{
  "encoder_arch": "shufflenet_v2",
  "model": "contrastive audio-text model",
  "dataset": "synthesized solo parts of chorales (CocoChorales)",
  "train_examples": 39062,
  "n_mels": 64,
  "hop_length": 320,
  "input": "log_mel",
  "spec_augment": true,
  "win_length": 512,
  "tokenizer": "word",
  "vocab_size": 56,
  "loss": "softmax",
  "embed_dim": 256,
  "encoder_norm": "batchnorm",
  "encoder_activation": "relu",
  "encoder_depths": [4, 4, 4],
  "encoder_kernel_size": 3,
  "encoder_stem": "single",
  "encoder_widths": [128, 224, 384],
  "text_encoder_causal": true,
  "text_encoder_width": 384,
  "text_encoder_layers": 6,
  "text_encoder_norm": "layernorm",
  "text_encoder_norm_position": "pre",
  "text_encoder_activation": "gelu",
  "text_encoder_mlp_ratio": 4,
  "text_encoder_head_dim": 32,
  "text_encoder_fused_qkv": false,
  "text_encoder_bias": "none",
  "text_encoder_qk_norm": false,
  "text_encoder_parallel_block": false,
  "text_encoder_inner_norm": false,
  "text_encoder_positions": "learned",
  "init": "torch_default",
  "residual_init": "none",
  "optimizer": "muon",
  "muon_scale": "match_rms_adamw",
  "lr": 0.003,
  "momentum": 0.95,
  "nesterov": true,
  "orthogonalizer": "newton_schulz_5",
  "adamw_lr_other_params": 0.0013,
  "l1_shrink": 0.01,
  "steps": 7000,
  "batch_size": 512,
  "epochs": 91.8,
  "lr_schedule": "poly",
  "final_lr_fraction": 0.1,
  "warmup_steps": 700,
  "weight_decay": 0.0,
  "adamw_weight_decay_other_params": 0.01
}
Rows from block 2 of the text encoder, named by matrix and row number. Rows with one number belong to one attention dimension. Each number is 128 + 32 x the weight over its row's rms, rounded and kept within 0 to 255. All counts start at 0. Numbers have three digits each. After the name is the row's rms in percent of the matrix's.
# v: attention value (text_encoder.blocks.2.attn.v.weight, 384x384), inputs 0-127
# proj: attention output (text_encoder.blocks.2.attn.proj.weight, 384x384, transposed), outputs 0-127
v.327 103:115134128128167067130170122119127122061152127147128082132147137085128130148125104119126131125129120130126119106136128128128133078169139127132147126128131100117119153185151167130145109122128113134122135128125186127117130075129094139124086117131102125140110128128156118127144127127127127173255043130174142217142099128119127133132176131090159123127132130158158116139138065120128129121125
proj.327 102:042147120124129185128124129156160118128129130139133127125153128130190111129122136160127243128140128178128128127128013128034119113121129130134078127194176165136129051128126132125000133124125102203141128131130130130128089154070128125125127153114128180139128129129129118127128094126188136120102123128099127129130128129133195127050129123133104131128128144127125114129043178129145127128184
v.328 124:128125129118080130115119125130128186136113133115158166127127155129128125096137214183043115145133138120129126128122132123143103162075114162133128151128119185193128121084127119133121167127130169096121127188133073128157104232131166109124126127133122114130122125132127235125123129129129137116073181128079107089111108118132160128122070090125108083128128109121064145131129175133174114158146
proj.328 133:137084161150128130128126099119128129142099120126128128128130128167078151133134125125147033128128185128129128130137128163140142120127133134129131126076122122155128157138132142127129128128134131091135128129100132090128128056208128131125129128230128092092127123127125110128151149132110123127170179132080146160101125128149123127148143211129129149128127128120114155097139062094109128156052
v.329 067:129130094135125130152134149205128114124132128129115125115113134113121186095128123126131148129129133132115128205168126129126118127000130127114159225128121126203126127141143127133205068161128175091110146130128222138122120024127115128103070156124126053170134129124163125129126131135099127127210135127171127151141128130131129155128131129125127075128103126126139128129131126117127089123117
proj.329 081:089127126129125140111123161129146128060126129129130139120132128128131131116117128115149127127128130129153120120107127231162128128128052129129073168127183116149129129119048130140119128136128053153133127060133105131127113176133130124125130089118138126088184052122145124133137124169133125121129162127063122107163129129132154122129135121130114131095131133126122130127118139113129127130125
v.330 180:128103198127152233129130128115095135247141128147111130109068092187127147168129138127132128129128128171126122101127127057055136068094128126117121129122132128153128126105083062073126118128128065131140115127110183127129130130129116129118105127105185224130129129130121131155137129165132128103055138099123245127124134132135099142128141135166058217130128119137129183140128127159169141129080
proj.330 168:135102126085165123148130124129096134085127099131130130131128127130127128127126114076127127138128123127130128119122142085136119127184089134126143124128093110097122127130122128148127133125151128157098130129127127046139139127167129089133220126108110127128127200120153171128127112142129154129128097067130042129083127130127151094170131035167179136141130131128106128152169126129194127140138
v.331 100:131151130130160010137108077127128118092129126131106051128141086223131100145128134090161149129105130115097159136131130131145134116192125127129121101128145129099128130142127145158130129130128134132128116093114127166118149131078144132145107128139152126137122137127094068128144124117122127132165099124128129164128132118121113136125137145128180098129140135129124108112129087105127128085147
proj.331 106:124194129121145148169225139127128105125058138209113128100132131126215165100123128168129130163157146193140140134134128129063122131127128127166113131128124127137128133111132126120035128125110127126147091069125129126201121206048119128129168158072131137134173151129083134097116131095129123120087128155126119113214124125099162171072113043168129074183113121126131138132126204130126146127172
v.332 100:084101208130121241128211131132126128153128142204141143127070125128124127123128127171126078143136128127124159120119124125127129036124061145127109130137118142130122128127123041106127168129128111128162137132130172078141124127132092129126135215112111163145214136115120139125158128133182114129115138131126168090100069128178157122106129128134116132099094122126104179118169090129130194132129
proj.332 111:126126145128158121147076092148128130155127122103127127141123146134090125127129127158137127105129122125109112048145175127120135133137173130119130104157123097014113123128123130255150132055146128154124146120124113122067127101149131127144127131125126114123093192174128129152127119136075131147137006054118120126067127128069121126235129136171127185126132129131121104129157128127198128135128
v.333 243:117111196128143130112177132166123136034049153128123164077148250122157146146130148160125125087096106152125103128128124115169086114137124133086132110101047113127128152128175142145146126162130144104111177146056128166215175102167130111131129131096138134127113133057137162186158141153098146151182113168114054166171057134132118076123119124079129101126129159165092148181101131124135091127171
proj.333 217:100127134107131118138113121119141128128129127085133104166135128126128125184121132134095134148147095124148130162098112140094129127129124127181064164155119128128141127129124169133089134129128128128255107097137145130017081130115148129120156233129117182106091127117128127066126123128126122107112144094128231128047135107139144179189179124149136201140089134123137188128113091134116095127155
v.334 103:144121164125229169087156103087128138146129129126106122125125130126131136228125126127136129104127130174124089142085129124127150092127128078127134132118126028095124128116033128074128127128132082126128138126126143125128127109132129139128129123119134142127127116135125128170125113152130132133129139105109127110103110169130099102128127120131073135129129116131128203131129116126140168140133
proj.334 113:112084118067142123079114126088129131131229128128099127129131124131130132143156080072126133122132128141167174133125130058127086105136120142128127133128103129168129116157188125126129128128128121132122134223093131114094141112127186130151123129146054191129122162174131147124074128175130128155128128124142118148091105131167191131128118128191140136125107137174132126133127116135158120135121
v.335 060:128130104128033239131121127127127123156193127125205129128107128211119130062133154120118068128166129119129127127131121125135124127133126129128153131171142127228127128129122023126123127128133179132126127139130129128124127141151126117128119125185131168128181128128128166132193133129126126128098128129110130109126111105124127130127136128198128127129073127126094131132131128157130129131124
proj.335 078:141122182126132145143226129128099126129084127119128126098161131128142122127128129156157128131121090039141125034183155154209168130123123126193121120130132130117127129128128129129116118126121122127088118121128112119128151222156135164128125131132132059104127128130152175147125127131124128135140156134128128087128227129120128128164128043123113133255131128128110128120174126124131120136111
v.336 102:167145064128077102134112134126128135161129125078170133172131076196129110059136182136116086169148128128119127049129102128127131132126112161124131136231209162133153129146123088127128150128132127147139104130132109138131096228130165128129138108140148127108129181131130130128127148124127075129099110128088146125110150128114130157201159132198142120124127128092124085127121132157154132129127
proj.336 127:126127133155122179162151131128121127123092100105110128128129132105118118075128161130165128131056125101129047106211128127129154129118137141133130114049129144126106177123144129007120127143093182122101125129128133117129121170126032132068129127121179000128126114132132125126129131081106133120136135140129143114131155166119048114167128128120102128175131118122078127120129127127106139110119
v.337 111:127132111128129070125124129123127111004150128140126128138138110118131112173122130093164147063105112077128129139125127139133236135144128067145045083129132120068129128142127153199127126128127127135189119127126121129087131092096142169134084124132131120166123127123129052128130129114119127130161113137217143153130134127121129127130127172127190114142144133133128112128127017017083132126122
proj.337 113:105164117121100194128128140127128126141124128183134083118122140134220127130085126194126129121126128138115131130125116128052082200115131127139128123126211158120146080129123127082076133129121130128130157029129127128138129133000124131113128145061139149130189170137110128121126129109160128111116131150126113128223136129122112131105093105157130107130109120097128094131072250144129129108131
v.338 132:121105068130126211136096085124125162255166109122129130134087029150126125126123152126128115125125120132103128116134127126085129128036090127082135201132221126134138095112022093114091150122183133140111138126128174117136075133106133128172110128122133153098136134129128147129085126135148131126075171095128136063109174119137092126156082103177159183133131058130127130105132139183255126154113
proj.338 148:174130123128150125122138150130059131111131126124123169041128092117163122061126128092125136148120105082130121144127200133204128131129083150126135120088127054127115136118124129129151128131127140112110122128146051128228132128182128139108128076144109073143126120126192148141134141109091127131128133125129052129148129160143148114128121094172129125134141128128129142173177107129103125137128
v.339 083:159132071127000126129128130128136171122119126084127127130125130165121129130127129188128129181129126123129131125121178130127041163000087132122185142134128131147128129129127131131148129192149228124129169134126000157174128136125197100133177133128128000115140129128209152129130122133127125052109150123126050129128113138147132124103121110127121084129122134059134125163124159133130091126200
proj.339 102:133197127149131087168127120128181151121135181135121134122107103127127138077133167121129079135126075128172129130121135178136214126126065127119126139120119127158123220085142069126137116131129127087120073115149130142128058121132128174142130077222138129128131023127132125095136131132126073123142189127149126128144127125125145130129130140123126152128147143135207188119132126104095123187132
v.340 057:131047115129015128139128127128122113129132130128129132121111133078113130121129128142115128131129146110117127128128132054150127129121128127142127166129120123194128128128127126127065122128128110105125129128140211128133108129133111128128077129126087127128105128126128227127123128197128175127138254226098129125128130202129239141134132128129128129128128122134120169127130130130166111140107
proj.340 064:130108124130200212124138129148127129046124125087149133128143128084128131128125126130126129093128131114146088124129129167130223128125122129057128205128183127113115128126065139215122104134129038127128178121131128133126133127222183128127128125126127125125123125126138129127128129167131126089126191110109111128129172129127142125189158127129130129161137128126082122127124168130131125149126
v.341 093:133179070155127056136138126115134110108168122127128109224126129120099128117126090080135152123126136072136120128148126149119129143076143061123139133129124126133135123128129161124128124103136129168127128125150120148130030117121129129090166128131130055072128127131144070128120062122133127122181128117167087139154163096105129129157127129043153128128128126100192027102129124167119129129135
proj.341 110:107132117156000128120067135136129138123214130130129132097108068056125133127129130098119128126082113110130125119128076123133110135129127124038132127113132141250128132124132065096132126215127122060036113129190134158160106132121044126123128093162168108190179038128131121127144112175128130107123175137153135128158130130138129095013124145090128098120127129146128135108103126170129161111127
v.342 036:129181129128128128128124128128129128127128128186127128127128127128126128130128127128128128128128128000127196129127083129128130128128128129128128128251128163127128000128129128129129131128128128124221039127128114128110093128041128128126128128129128128128119131210130128128128129128128128127127128128129128128128125128128129130128128128127128129128111129073129120130128127128128128061031
proj.342 033:141130128127128128126130127128128126128115129135129129128128128127128127127127101128127128127128129126128128000128127187127127128112128127128127128129130128128127128116127015128128128128128126129117128128130128128239128127128128127128128127125126102128127127131034130130126127128128140130128127127128071128255128129128128128095056126107128000104127128129128128123128128128130181127128
v.343 135:128171153142136124127106131050128043123130125130132121146089076128124091154121129116162139132129127128181163165121129143113255145132137117134080143107128130050131126128125148131161149104116131182221119133128119060053127086000114147128128123128127101182125182134129091127112135072129110128109079134151140187127163125128154128126127158108137145119125127121187040124125095109101145113127
proj.343 134:123220124132107129120131129114134183133143126189129092142141144103133099147131098126123127128129128114110129126158130162079053173121118073147152082165174165126105127117152121111131159166164131132078131129139150131152103121112117116121112123126125156165163146127121124131119110127179184135128105119153083128215125157097090089010024121118131086094095132127129115126123126130130182125122
v.344 072:124117129129129128128084122126032165229136129126124133089128082160135130127132207132123128211131128134130129141193127093127128134103130131132130177130124123149136128128074105128086123126180125128126085078126042108188066213128150116131036125133255129122123141183128131127101133122130126128100175141129140127118126076129097126132142127226126129126129127128104129131051176209124000134134
proj.344 078:145128125125128132135179129129132128106119074128144128128128129126131131129126204128174128128124129126128081129128117133136122129127081128129130110069162126123111126088106186130131184166128172128131128129136127128132200130139062118073142128126129070126126128072131055124135082126086131120128128112117125128133140129150123065137128123132134069183126125119079162133136126130125129126144
v.345 084:119122128041097113122128123142127137130133153128127134072146128130128095092124128201126110122129134130126128139127129129129111214088137152141128132149074142132128119131086126134127131127125128111110104141128071105125028228131137122185128129129038043128113122208127184078104128130150149110115180127124127034126089127160163136125101127099128134125125057133111136136128171131126026129131
proj.345 097:189107121203153135127127085110133125164078075127126133127125129145125166128128134117119097118188236131100133134127184131153129053067132141113132126074153128130162127126113129086153129133129121111171142165123129129131161077138126122124125107149129106128129126064117100147190166116109085076122255184049126161127125117191122136101129212129114126129124128103130156075136127066087137191099
v.346 069:136129135148096061124125142122154123131130109125129130125236134108127124127137111157126127167131162128151141141117134122124175127124161129137127136127129131126132128130126128128154158156125058127145084126132088114144143133123130098127182111148129129127129103137128125111075102000179053128126129129119131124126255140127148080127130126167050127094095129130131130146128093129108154127202
proj.346 091:114127127130121124126128126163146222129127124128099080255101124121079132130130126117141125055131128142035144133128060107113134109120139123105152125130126128134126128138230117128130127129138161129083142185064125128125064129111120127190128126128125117128129129189115132119130130195143129123130121098161124125095115121120087129090153206078118123128131127119128119092088132127129149141152
v.347 089:160188091127070096129087146125129120117143093072126048134144129202066122122169129126128140129129128099135128170160220129146171179100129125117147150093129126142145127128125138129127126127127128128129125118129094143075130133083127113167129124189129121109126125134132124127113125117133092127129127103132103147155157128122106133134140130134126078121128128106144109159101131148126099094128
proj.347 091:126129107134071130130152129127158186053130128177126130130085111114127148078153177115127070133128108132161129127132110127133137117106119128119215140108129233156112167126138125079121118238097128074039128149129131129185112203127065126093128120118150030210178014128143121110152137129145122118128180137134128114203118130131109126017128125031127123146143131127070133116117141125028177118122
v.348 085:125127130130142132128098128115121107127128128142127105132068025131124125128129125114128153128128128082128220157171126159129137152129127118136108128130124129129127113130119127128142132066122128128129127128129128039091084124130126126129091136127122151133127130135128024128129131082129151128126126135246221143128129084120130155128124241127135135127123196127128094127152116116051130131013
proj.348 088:139157140181115149130130128135129124150126129190174126102134134142131094125122132171129127125127128130097088127127128130127065182131130128128123115128158126054169059128050093128128144124159131212132145063130127125186239130130128095130101114124164130128138146126039064135131118126130167130079101128126066137236144128129128108035061119138139105070128098122123053132127142178160134087093
v.349 059:132082147127136164128134127156115187189146131129135130079127133124122141124172091130069109120128128247119117127125128127120119126025136128116128182128133126248120130128072124104146124123130124125000146129126128126134116129160129115045127139127123154117125123187125144184128119128128127108128129117124126131121126121128131125130124128123128141125130129229123133139235129178171095130133
proj.349 074:130010113128160182125073055129104102152127061128141127126128110129136128174028128127114138149128127123128128156127124128143128129108127136128130120114127127127130124126127130128127130127127130129135131158129128131127206129206128036128129126158101109129129126062153128129129128127113150106102161128055112152089155128255138128129121190131129130128143100128113118130127131129127128137094
v.350 077:161126127112114143129127117139128118127138130128129128128143136125115129125117000140131128127132128042086122183141132128171124128059092097154128147131086130126118129126124122129122058129129191101125128127129126131125117128119121127123128143125081048127136123125128181128123086169151129028131143114130023129165125129177123124132089095156127089110111102128113130066139127127092125126133
proj.350 082:132080089128129186111127100128118070127127130129128202109101085145127207107002126123124086118174129109135142077086129127210152129106134128108128129086130070142128128127124127127167069173048031063137127131167130133138130123132134130148113129128130127117153101131135147140125157117044116123129187124094130130130133131185137132106110139123092128124129130129132120093126255128136101148061
v.351 131:137100254133155168124129122132126170195126129125136170111129129124131149158143129129127083122128092255127127125129177036117124099095128174100153136106123110133067173096108106123130113156126110127126195126117129130146133128138126128104114126107166172128111128127160144188124127137129122128113113129065136123112110150165091123124127110129062129121128130158128200192114158152229128143153
proj.351 129:135041111044138116111071136128127177127159120052124099148127125121126127130125126054104138132086103099128129210112117116134135123133125130126129130123120129126097155157151254131139131189136175129121132198130130130053147119167127128112149207155093159127102130126130128126125130108078128124129135046134140127000127150169129114166147138131202131168119128128133142202153098128128119129176
v.352 083:139150124133072116138126184133128123127132137103129125129141196116116129135115131009126133128127129124120136096168113124121125102125166128134130127140178104105118102114130128131108128095062102127133115050130121116151129131131130134125101082081128128000128150124080122092083038128133255134173225126122143125129125139118145138127198129142125128104140125131126128169129131123122040126138
proj.352 087:132176129127140117162148130063135187131126131115127093130081134131127096129103124192128213173130128228129132177130137125132087147156136194134149129131128126140031118135140081144108128129129125126129131130119128126117092126134118099168101158126127140126117119150130128117128127127125122130129118127153128122118124142126130126131135187101128070127118119128127125128128130132157126135130
v.353 148:199095060123128187097128117148048102131134131122128134176144043128128150120127132127131133089121172228137145131065182128142073164110127114077125100143129156173059114137152099128133131154147155127129210129144159167135128127138211129066097124130146136129133131104114111126099182099133024143117231127131018087130162065129131111126108106126099100175127125053132047110126126125126137129116
proj.353 156:112132168121051092129120137102137121070120072106110119151127128122113130143153201126084140129145131056149115106231123132110127129127130114097123176101051131123128145140126123143092164082150144141169119123135126102103122082229129153095127000145125084143165120116146143139138088127130151140154043119124202176178121127157172124124149127099125165105132107129223125124122137145128133162217
v.354 124:129122107113163084122152136206124155128190143127125120152130048108125112120149131130131068093127125129112188137167154091131136129138138136105159132119128125131130059127112093108115083121161019127138153114194131216131158116166119112182127130167146086129152125172128094143131110150148109125130123097172137163191116145146106128130125141121107129087124153125140127106170169139142128117182
proj.354 119:150130121110090182134131121135124113159124129155065133093179054162127127084117127133155110136081129090114126131130108137170131088102154145198128132123126136132129160146136133102135144135131129128076132144117121130161204128039206145161113131115179114129062153119203066128117122109202131105121079125074109102116121127153129124064064129129213129131129137130089192128148086132129112131184
v.355 126:108051210108132129155135131065126100152126155175059097130130204095173156091130130137132103102128152129125113129115121179104217165112140123130133128128095168106144198128117156173117150133131229128127128140125119125070090074126125069128108125123118134138120125127165136113138206151127131096123088138127166127107188128138149131085124138133238132123071131103115135117112165113177162127092
proj.355 116:166125137144130115132044126216114064128134138140130128118129139092115122126129129130126165167153133116112126113096127140129142128120069113098129128124132133109211134128023126127139123121123135131115146104123129130130124129126141170022187154153202129177131124121121120146098082101111022072128121127125121124139090106141126044204076130226151128183047142165128118126103134128135130119146
v.356 106:102226105129125124131105126025116236107147125126137136130120146146143123066128080047128147127152142131128106126153222133139128078108141128131132094114211126190133127087125024124127126152135101130144128127120120142183136235056129125124129142127172112127194111098114153138132129144167102129057127120183131093138048121133157216107004117139104111129133124127148071177118127146129103150028
proj.356 087:046136116124126119127130121116123255125127113130127125132111097132125130130128093125124128082128126128130123123118126178117127138092141117199084113147126086134127128121129130131134144150125161130145143127129157123127131128153107122129134123079013131131116123161139133127137137172098138136131162115128131147146233152099125117135255126121099067130151125126133165175122152125140128113068
v.357 079:126125152128123051060127147127215202067129133121166158114129149116162136128164194130114079127137127127125216128127118149121127121128131126188062147115171129130140126129138150137131130086126102123254046131125174033130182070120134151046111127147127162127161161093128094108215126129101152129127133125095131128079128171125126152129143125055124133127130175128000130151126086119133127129130
proj.357 063:107073109142109123136069134155131221127140128069129152126125116131125127126125079127136114126067123130126068130126129115124089124093136127131132037129128127124156127128127123124123130127132108143127170128127087255128132200122114034128218119114122128129131124255121149223131188136127134155190127135130129145129132090125127092150129129128105127030112128135125131126128222122127145088125
v.358 065:192090126128005137130147129140105124129096138130172137126102133136122150126136159149129128122101156128132117127142123130141105074128130125088131128132071128141130136129130133106172130131136120140255134128128170133118129153108178131127123215127118139188123128133163126158137130119126077133129133123159099127126140051125130127123106129127110117129244128071123128132127118139124208129130
proj.358 062:122086120128121137070127127126128201138124128131069243141043129106222124127129129133129128135073128107198131008192129128125129130124126099109122128131131129132139136094128126128101126138084128090178130127119140143127169104165086129129140075187124128136185135110133130125132124097110149127128069130141142127136143128121130125124129101124094139126128130127130202122199153156131134133131
v.359 096:127167096132133104107130128112184190110128125100124120049156160124056100147175098127085129152099126101125137131197072130127121012156153125129137130126128106125128126131124129122107127131142128032129055128131128133115131095179098128130138124127063128120158096145081122130151088133119247129129131108193128165134098176128124133128123177083120184078126105134123229141162109192128127123134
proj.359 092:255127109130126130068128130158119133138124172125069129130123100125125124106129126128161096134124125130133130177115132126213149125127127152154127111123129119197125122183171133137128097144128127150047130126126130149115171166074128122220075155129122168087043158139144102111078156131143122132126167129164071075128130161072129162130115130118081106207120125131123129120086130120138128128115
v.360 114:111119092131134123114126133129129128128128124130124135098107041145124134132205109130117146049207119129130120118182129127156082156126125127139119127131119028150109093124126130127126101130138134159141136166126155128136096125088168132127141144119112138151131108133144130127168056126062133181155122123170129116126135119056129124059121129120131127124186113129178138138133122159128157125130
proj.360 090:137156107128109125056102126149131136132112089123128152152072129131129126124124127150127166160000113127147132134121133127127129137128119134096117151121129091189173140096075133151118137136094146200158130137131130150214129125185128091119141101255139129128132097064135106125083165123073075127120153125135134128132128132127130127129130118122115128134128143127123197138126204136116100114128
v.361 111:117130131128134141142129133158119013146065107144169128126125107124144195099086176129147133203123132139133123159104142126130138187000112140116127137124139157133154130101129123125161128198045120123128239125146126131170130126102140128163126143132156119128126185102234128137128143113154084124107126210117124131128134128136139150177124125155139093158139206090149128116129152103118130128125
proj.361 113:033129193128130128136131130090127106102139087158134124122143134130126129178131135122123134117111185192121119110126126112081083133080151122113131118127126128127143160005082125088123129112125128132137114122127124119132086126149127130098128084127109071168133112127104180183184132123109133087110126087114193135126159101164132114094127079139127130069120124129135129143170126143111178122122
v.362 128:113098159122126116176134129159109135133127131137138127170138139128141124113139155130148118140126155201116131122091128144228114064128156203128131125128129126167127255112123131004138114213143104126178138114117126133050139190049127127147128255163162122128010118129142126127128135130139058132077124120127125129131138091129127210127024132132130122187128161108108122132129132047126131122126
proj.362 116:084129109128138137125131135136123169145114206127154154179069122112183128131078127191171139101126127134141133083153128136126116127128127107067103142160112130108157136118137220127137152111075142127105157141058131125187127126128127159229198185162030069136192131101135127132224061126119108122131022097144140126147145116040114102130156127152136130120146128127134254102129184145147101131133
v.363 143:027161123092116116196180146130125167126143122087121097064216136131176113113158131129127130138167128083126107127182128203129122064169127133116142077130122134132122131083090131129124135147129186114079125114116122119157121142133114111145130072086079110120136101126048147128103034174120196103149122163134142076095117190170126112026194130160059105095135098126159144128255109098122132126128
proj.363 128:189124135134151146127168124070121130138137124119108127114133147128120126128129121138126202126113116120110134124093124128150148174072135134113137146127125121125123107130119123128096094165127083141158187095124179205152147149136170127163116133155134186126048124128155116124067243100013024108130165094126120128125121130127212112132113160138130111190114139129129123148105113106145135123126
v.364 080:197139126131105127129128111106115131125128135096101243130125131127124116125123113102129165124096113128125138129182112124123125118129137124157111129209247072122133109127129091169091128080128090117134064130146132142131128131138125130116112131130125139063128131149111119129124178076132146145128143126128131127124000123037119127128153129115144148112145116127122112164125132125128133134131
proj.364 069:121132113109125089196133135122129159123124126119094103149127138120107102061087129119125128129148125128131125124138164127127132124138126122198127129131129125151105119134230099123125128103125126127128114130132125125074129130127114126129112125089095158118127164228129130118235092255192131162134139129129049129149136140129158166133224144109119127125130019132153128000131142147129124128117
v.365 044:113126128125040124128126129134128121000147126129128128128089033155127138132129156128128158179127125128024125126128106084163126127125142191158053125129125119043095128129173128126128128131131120128127127128118128112129122247120135130244129125126130126127066133182135129134128127126122090145192127123097128200129161152126113144129124131127130131128129126131126129211255127126217049034225
proj.365 041:128126128129128104129127129169128140196126146128255127163125134131128127121123092153127160132170056131128160131131129255132109127136095128109127131130128128130128129129128118126128132128000128170154165128126135182128127129109130223131144165130124127130129128123128129126133123129129076126127083182255131126128130125128126082127128127125129128127127131128255128033128195128131126128086
v.366 112:180127122139098025134137128124039143135069137121113135154122130124078131130114141111127124138067017001129154119137101127109085079117133085134128125134104101057122067124132110131123096063150073129140131124136112130128136045164128132119129115124113196056127154193106069059033118079125186128134128121152131133124115124120161143175172131125128146124143197122144132106135126136126131136119
proj.366 113:133111114128047124158110130094130128143133128115042103132125136116091077112129128136129158189130136123136128124144146129140137116132125167199140131132129200168123127132141017123050124129110142084185098130133097138067115128132012126126059117137171126148128174153144145120126129143141179125138158150169145100114125147128158097128115130025128133081131096136128126100143129139140127095160
v.367 094:130134117114129048140158091167125084182130135105121111138123040119080101130123181140102136134128165127129151091048125167129101179127121124072139110144125148182087154131125154124192090142129143128096165127134144159050125096124119126184099255132161131087085126169129125110114104106127117128131160134202195128103129140124121126113133140206131127123127203128142163059132130097116123123124
proj.367 097:123098216109136195214145212128112046087091103133133074120144127134133087153125119120129131121123201136124123136151116056070098126165132155086081184067089127031124136130133097114131131023169130124061119141128126121110106125105119134119128123152153123126171128129128181123191110147153128092135114130126128169090123129150163130128112129114155154123133129144068090115145129143122128118127
v.368 095:154139116125129120129129122127123134196124149130117129132138131122000116144132109140076112074127162129159128108130127124133105097132128128078105141131133122152067102154130122132126122125136137100142130116127119147060144044130115124128134162118129133092129119212121115125123075098124137128132178043244129127134068126124141122074126128129107127098127129112127139180128139214132129135125
proj.368 080:128090120117097139127130164130128144129114098131028122126128107128131104129129120123129127138028152126028107125125126133129137112152129167212121136128129127130108130128133126130100132127128126122123122160134126126127130128129117081161000113237144125127138131148153125168103125127134128126116128127127123129106128168129131133129128153105127124170130127127128130130184107127126138128134
v.369 062:126159120124131094126123139189129136051133128111133130128123089123130127127132128137114129144128136145158138108182174132190067027131088130128137128128149114130129071129129035125152132058130092131255165127133129051120131131129132242153128206132127162127156123137117129120128067128194121129083130129178156138141128138160140129133159226120141125126174210132132120133126083129127129142155
proj.369 056:125094128129127208128127128129128205127127126131124140133129082197203130137128107126130077130076124136115126125127128121081129128091225131137131103176131126186118128124127128133089130163130127144135132128059128128128178131128099126173119120045126128131125129124128133127167244186128130139131211132125127131130172139135134129109163031100090122128125125128171124129127128127128125120123
v.370 094:134120126144132115107128126122141181124098145125116137071139204193115157133117130127128129131133153070129126125106109208044124123063117072125134129113139134116176136125118148177141127132098124139129116149138126088137127121128080172114111157151075190132153175112128142128202117131104117099089149129123146161066126140103154132118130120127129145115127128138123133138127132140141127136000
proj.370 089:081024193150125120176128164133116130113126153134129121124113128074130135128107074129208125068124127108128121122127125112123127128130132126130128033138128150087134116127255124127126088123129103127128125070131131127124125132125088064098191134110129125131133086182119130124128135140130168122140126134178126152117159124115125137214133129128061130130077128166073127153128126115122143020060
v.371 103:123117132140130168131101093147120056165110172169175094128116129122181129133098078226129123119128138122137123126055184097138127097130128150125130170134140166110127116142125127125137133142000168138146207098115059120107075121130076125126132128063113177145131153017127135126039112109201037093123136122129103096137162173162151128141132128177131138123109124125118107122000132150138151120160
proj.371 096:128109171187103136105119115103154125143192116131137121155126152133177156169126135129060196200159129146127128088134155132091186051119088130087127161126136140099121151129098123144097168190135126129147136129136146094144120174177138130155145041124151078161143101108062138129117132121095177127164091162129135107135145119127131129117129121126202099135123124081130106127111006040135132142175
v.372 079:050128108155145129043122061008142129159123126127126125132116130131128160133139096133127127118160128124126122189129178129126129128095136127171117137084174128125136094099127201133098131032080126128132106123170128163136126115140132129127147083125119128168156132131165132186190149065200132120018122131156148125128134078150164148089141119124122154116130130106133130122127128207131127163022
proj.372 075:132121128142012080128124060125158130129129097124129121075140112120122125124150131069127093128128126084086120129124127131126198132087123130135133130103149130140124125125104069128126121127129132128129126139255114051058133130231119127051128080118129190132127127158103129171108163129119235121157187129116128128117119197129130128139124132129159121181129125130143128195131129128135133058067
v.373 065:132251190129121128160131127127131131147128197113124132132128129125127128126116091127180124124127068109136255126130068129118129127131255128132128137129129128147188108128119095128128127126129129119123129126128128129180146105127126127130122128139216131128127128131131073127123128132118127130129126128128009128128129136038128112128000129126071068123125255192110129124128127123135203157128
proj.373 048:080133103123115125128128170127130148128133131167126128132128121135122128126127131125108076133127128128127125129129196130199130093124127105160128124128126127131128128128138165128127146127128127126129128128175127130133127129143064128127137120119128128128128128128146126128127126128193156127127129128127128108129128078134129124128162128128186124100129127060127139129186118124239121127255
v.374 130:128124145149130152131125133149132179134150126061150151165134128135174128089123138129137077108131126196131157073073143144140143097133132125083108214139205128203121136117127129128134127124125042139153167112130141126189208192120178150126089140126127149129122132135129091113128226122134030182100130105092108126156135130117107200122089122111139129135140164139125094131119123107123136120107
proj.374 122:101133098136124101170120123124180149123122137135143138092114099132124130121123136131127152098134092131126128132142133124103127124132129075129121139150124132114127121128132107051131133104167151130168110160173120115144104129122128173134166094116127121136128132149129131176175096132129180135179043127113123133156130125085111098192205142139128136051241124083140135120177079144127100129118
v.375 136:111094098182180148079080100114158117131170128117138139089129072193172128116165097144125056109221161128139162131086182140148080168131128121208101126124155141152114162130134179091140120135125160129133132128145126090131136114126125126096127121140126117129108129095120138132236208129141035194117134099124065042141127071169142144126116067126116135168156116094101122109106128124119124132101
proj.375 136:123131113176122114127109132128173117106112114136148128135121128121132174130128165111133118000125118035142154176119124125127130153124071126000110132116131128071255127233131136125127136118147137148107128142134128137116123126178162090128158123140110128128157128114034149171149124160165207137154126127119142138212101126030058133186175126130156124126131132124123127121132132119119102114075
v.376 062:127189050126165120125125124124128128141128122132127121128128018128000171128126127125125134135128132114162171128128151127094127126142122130125128128128125127145028128190141119124127128132130133084029139115185123125210128119125069124079157124127127126115071130127090128126127129126145139151130181133136058117130127114143135153150232078127110160144046122130131130107131135140124128126189
proj.376 057:156117130094129122124129147127128000130129123127127119154147131129131133127171124126128121117128133124000126135125128116133128126187111171127164128092111126135129111132128102129125127128141131030126096124130137081101129087144128132127025097138126126132129109122132167129120126126173233128076198127128126119079053144128134139126127128000165126085127127120131128131130119128128136133132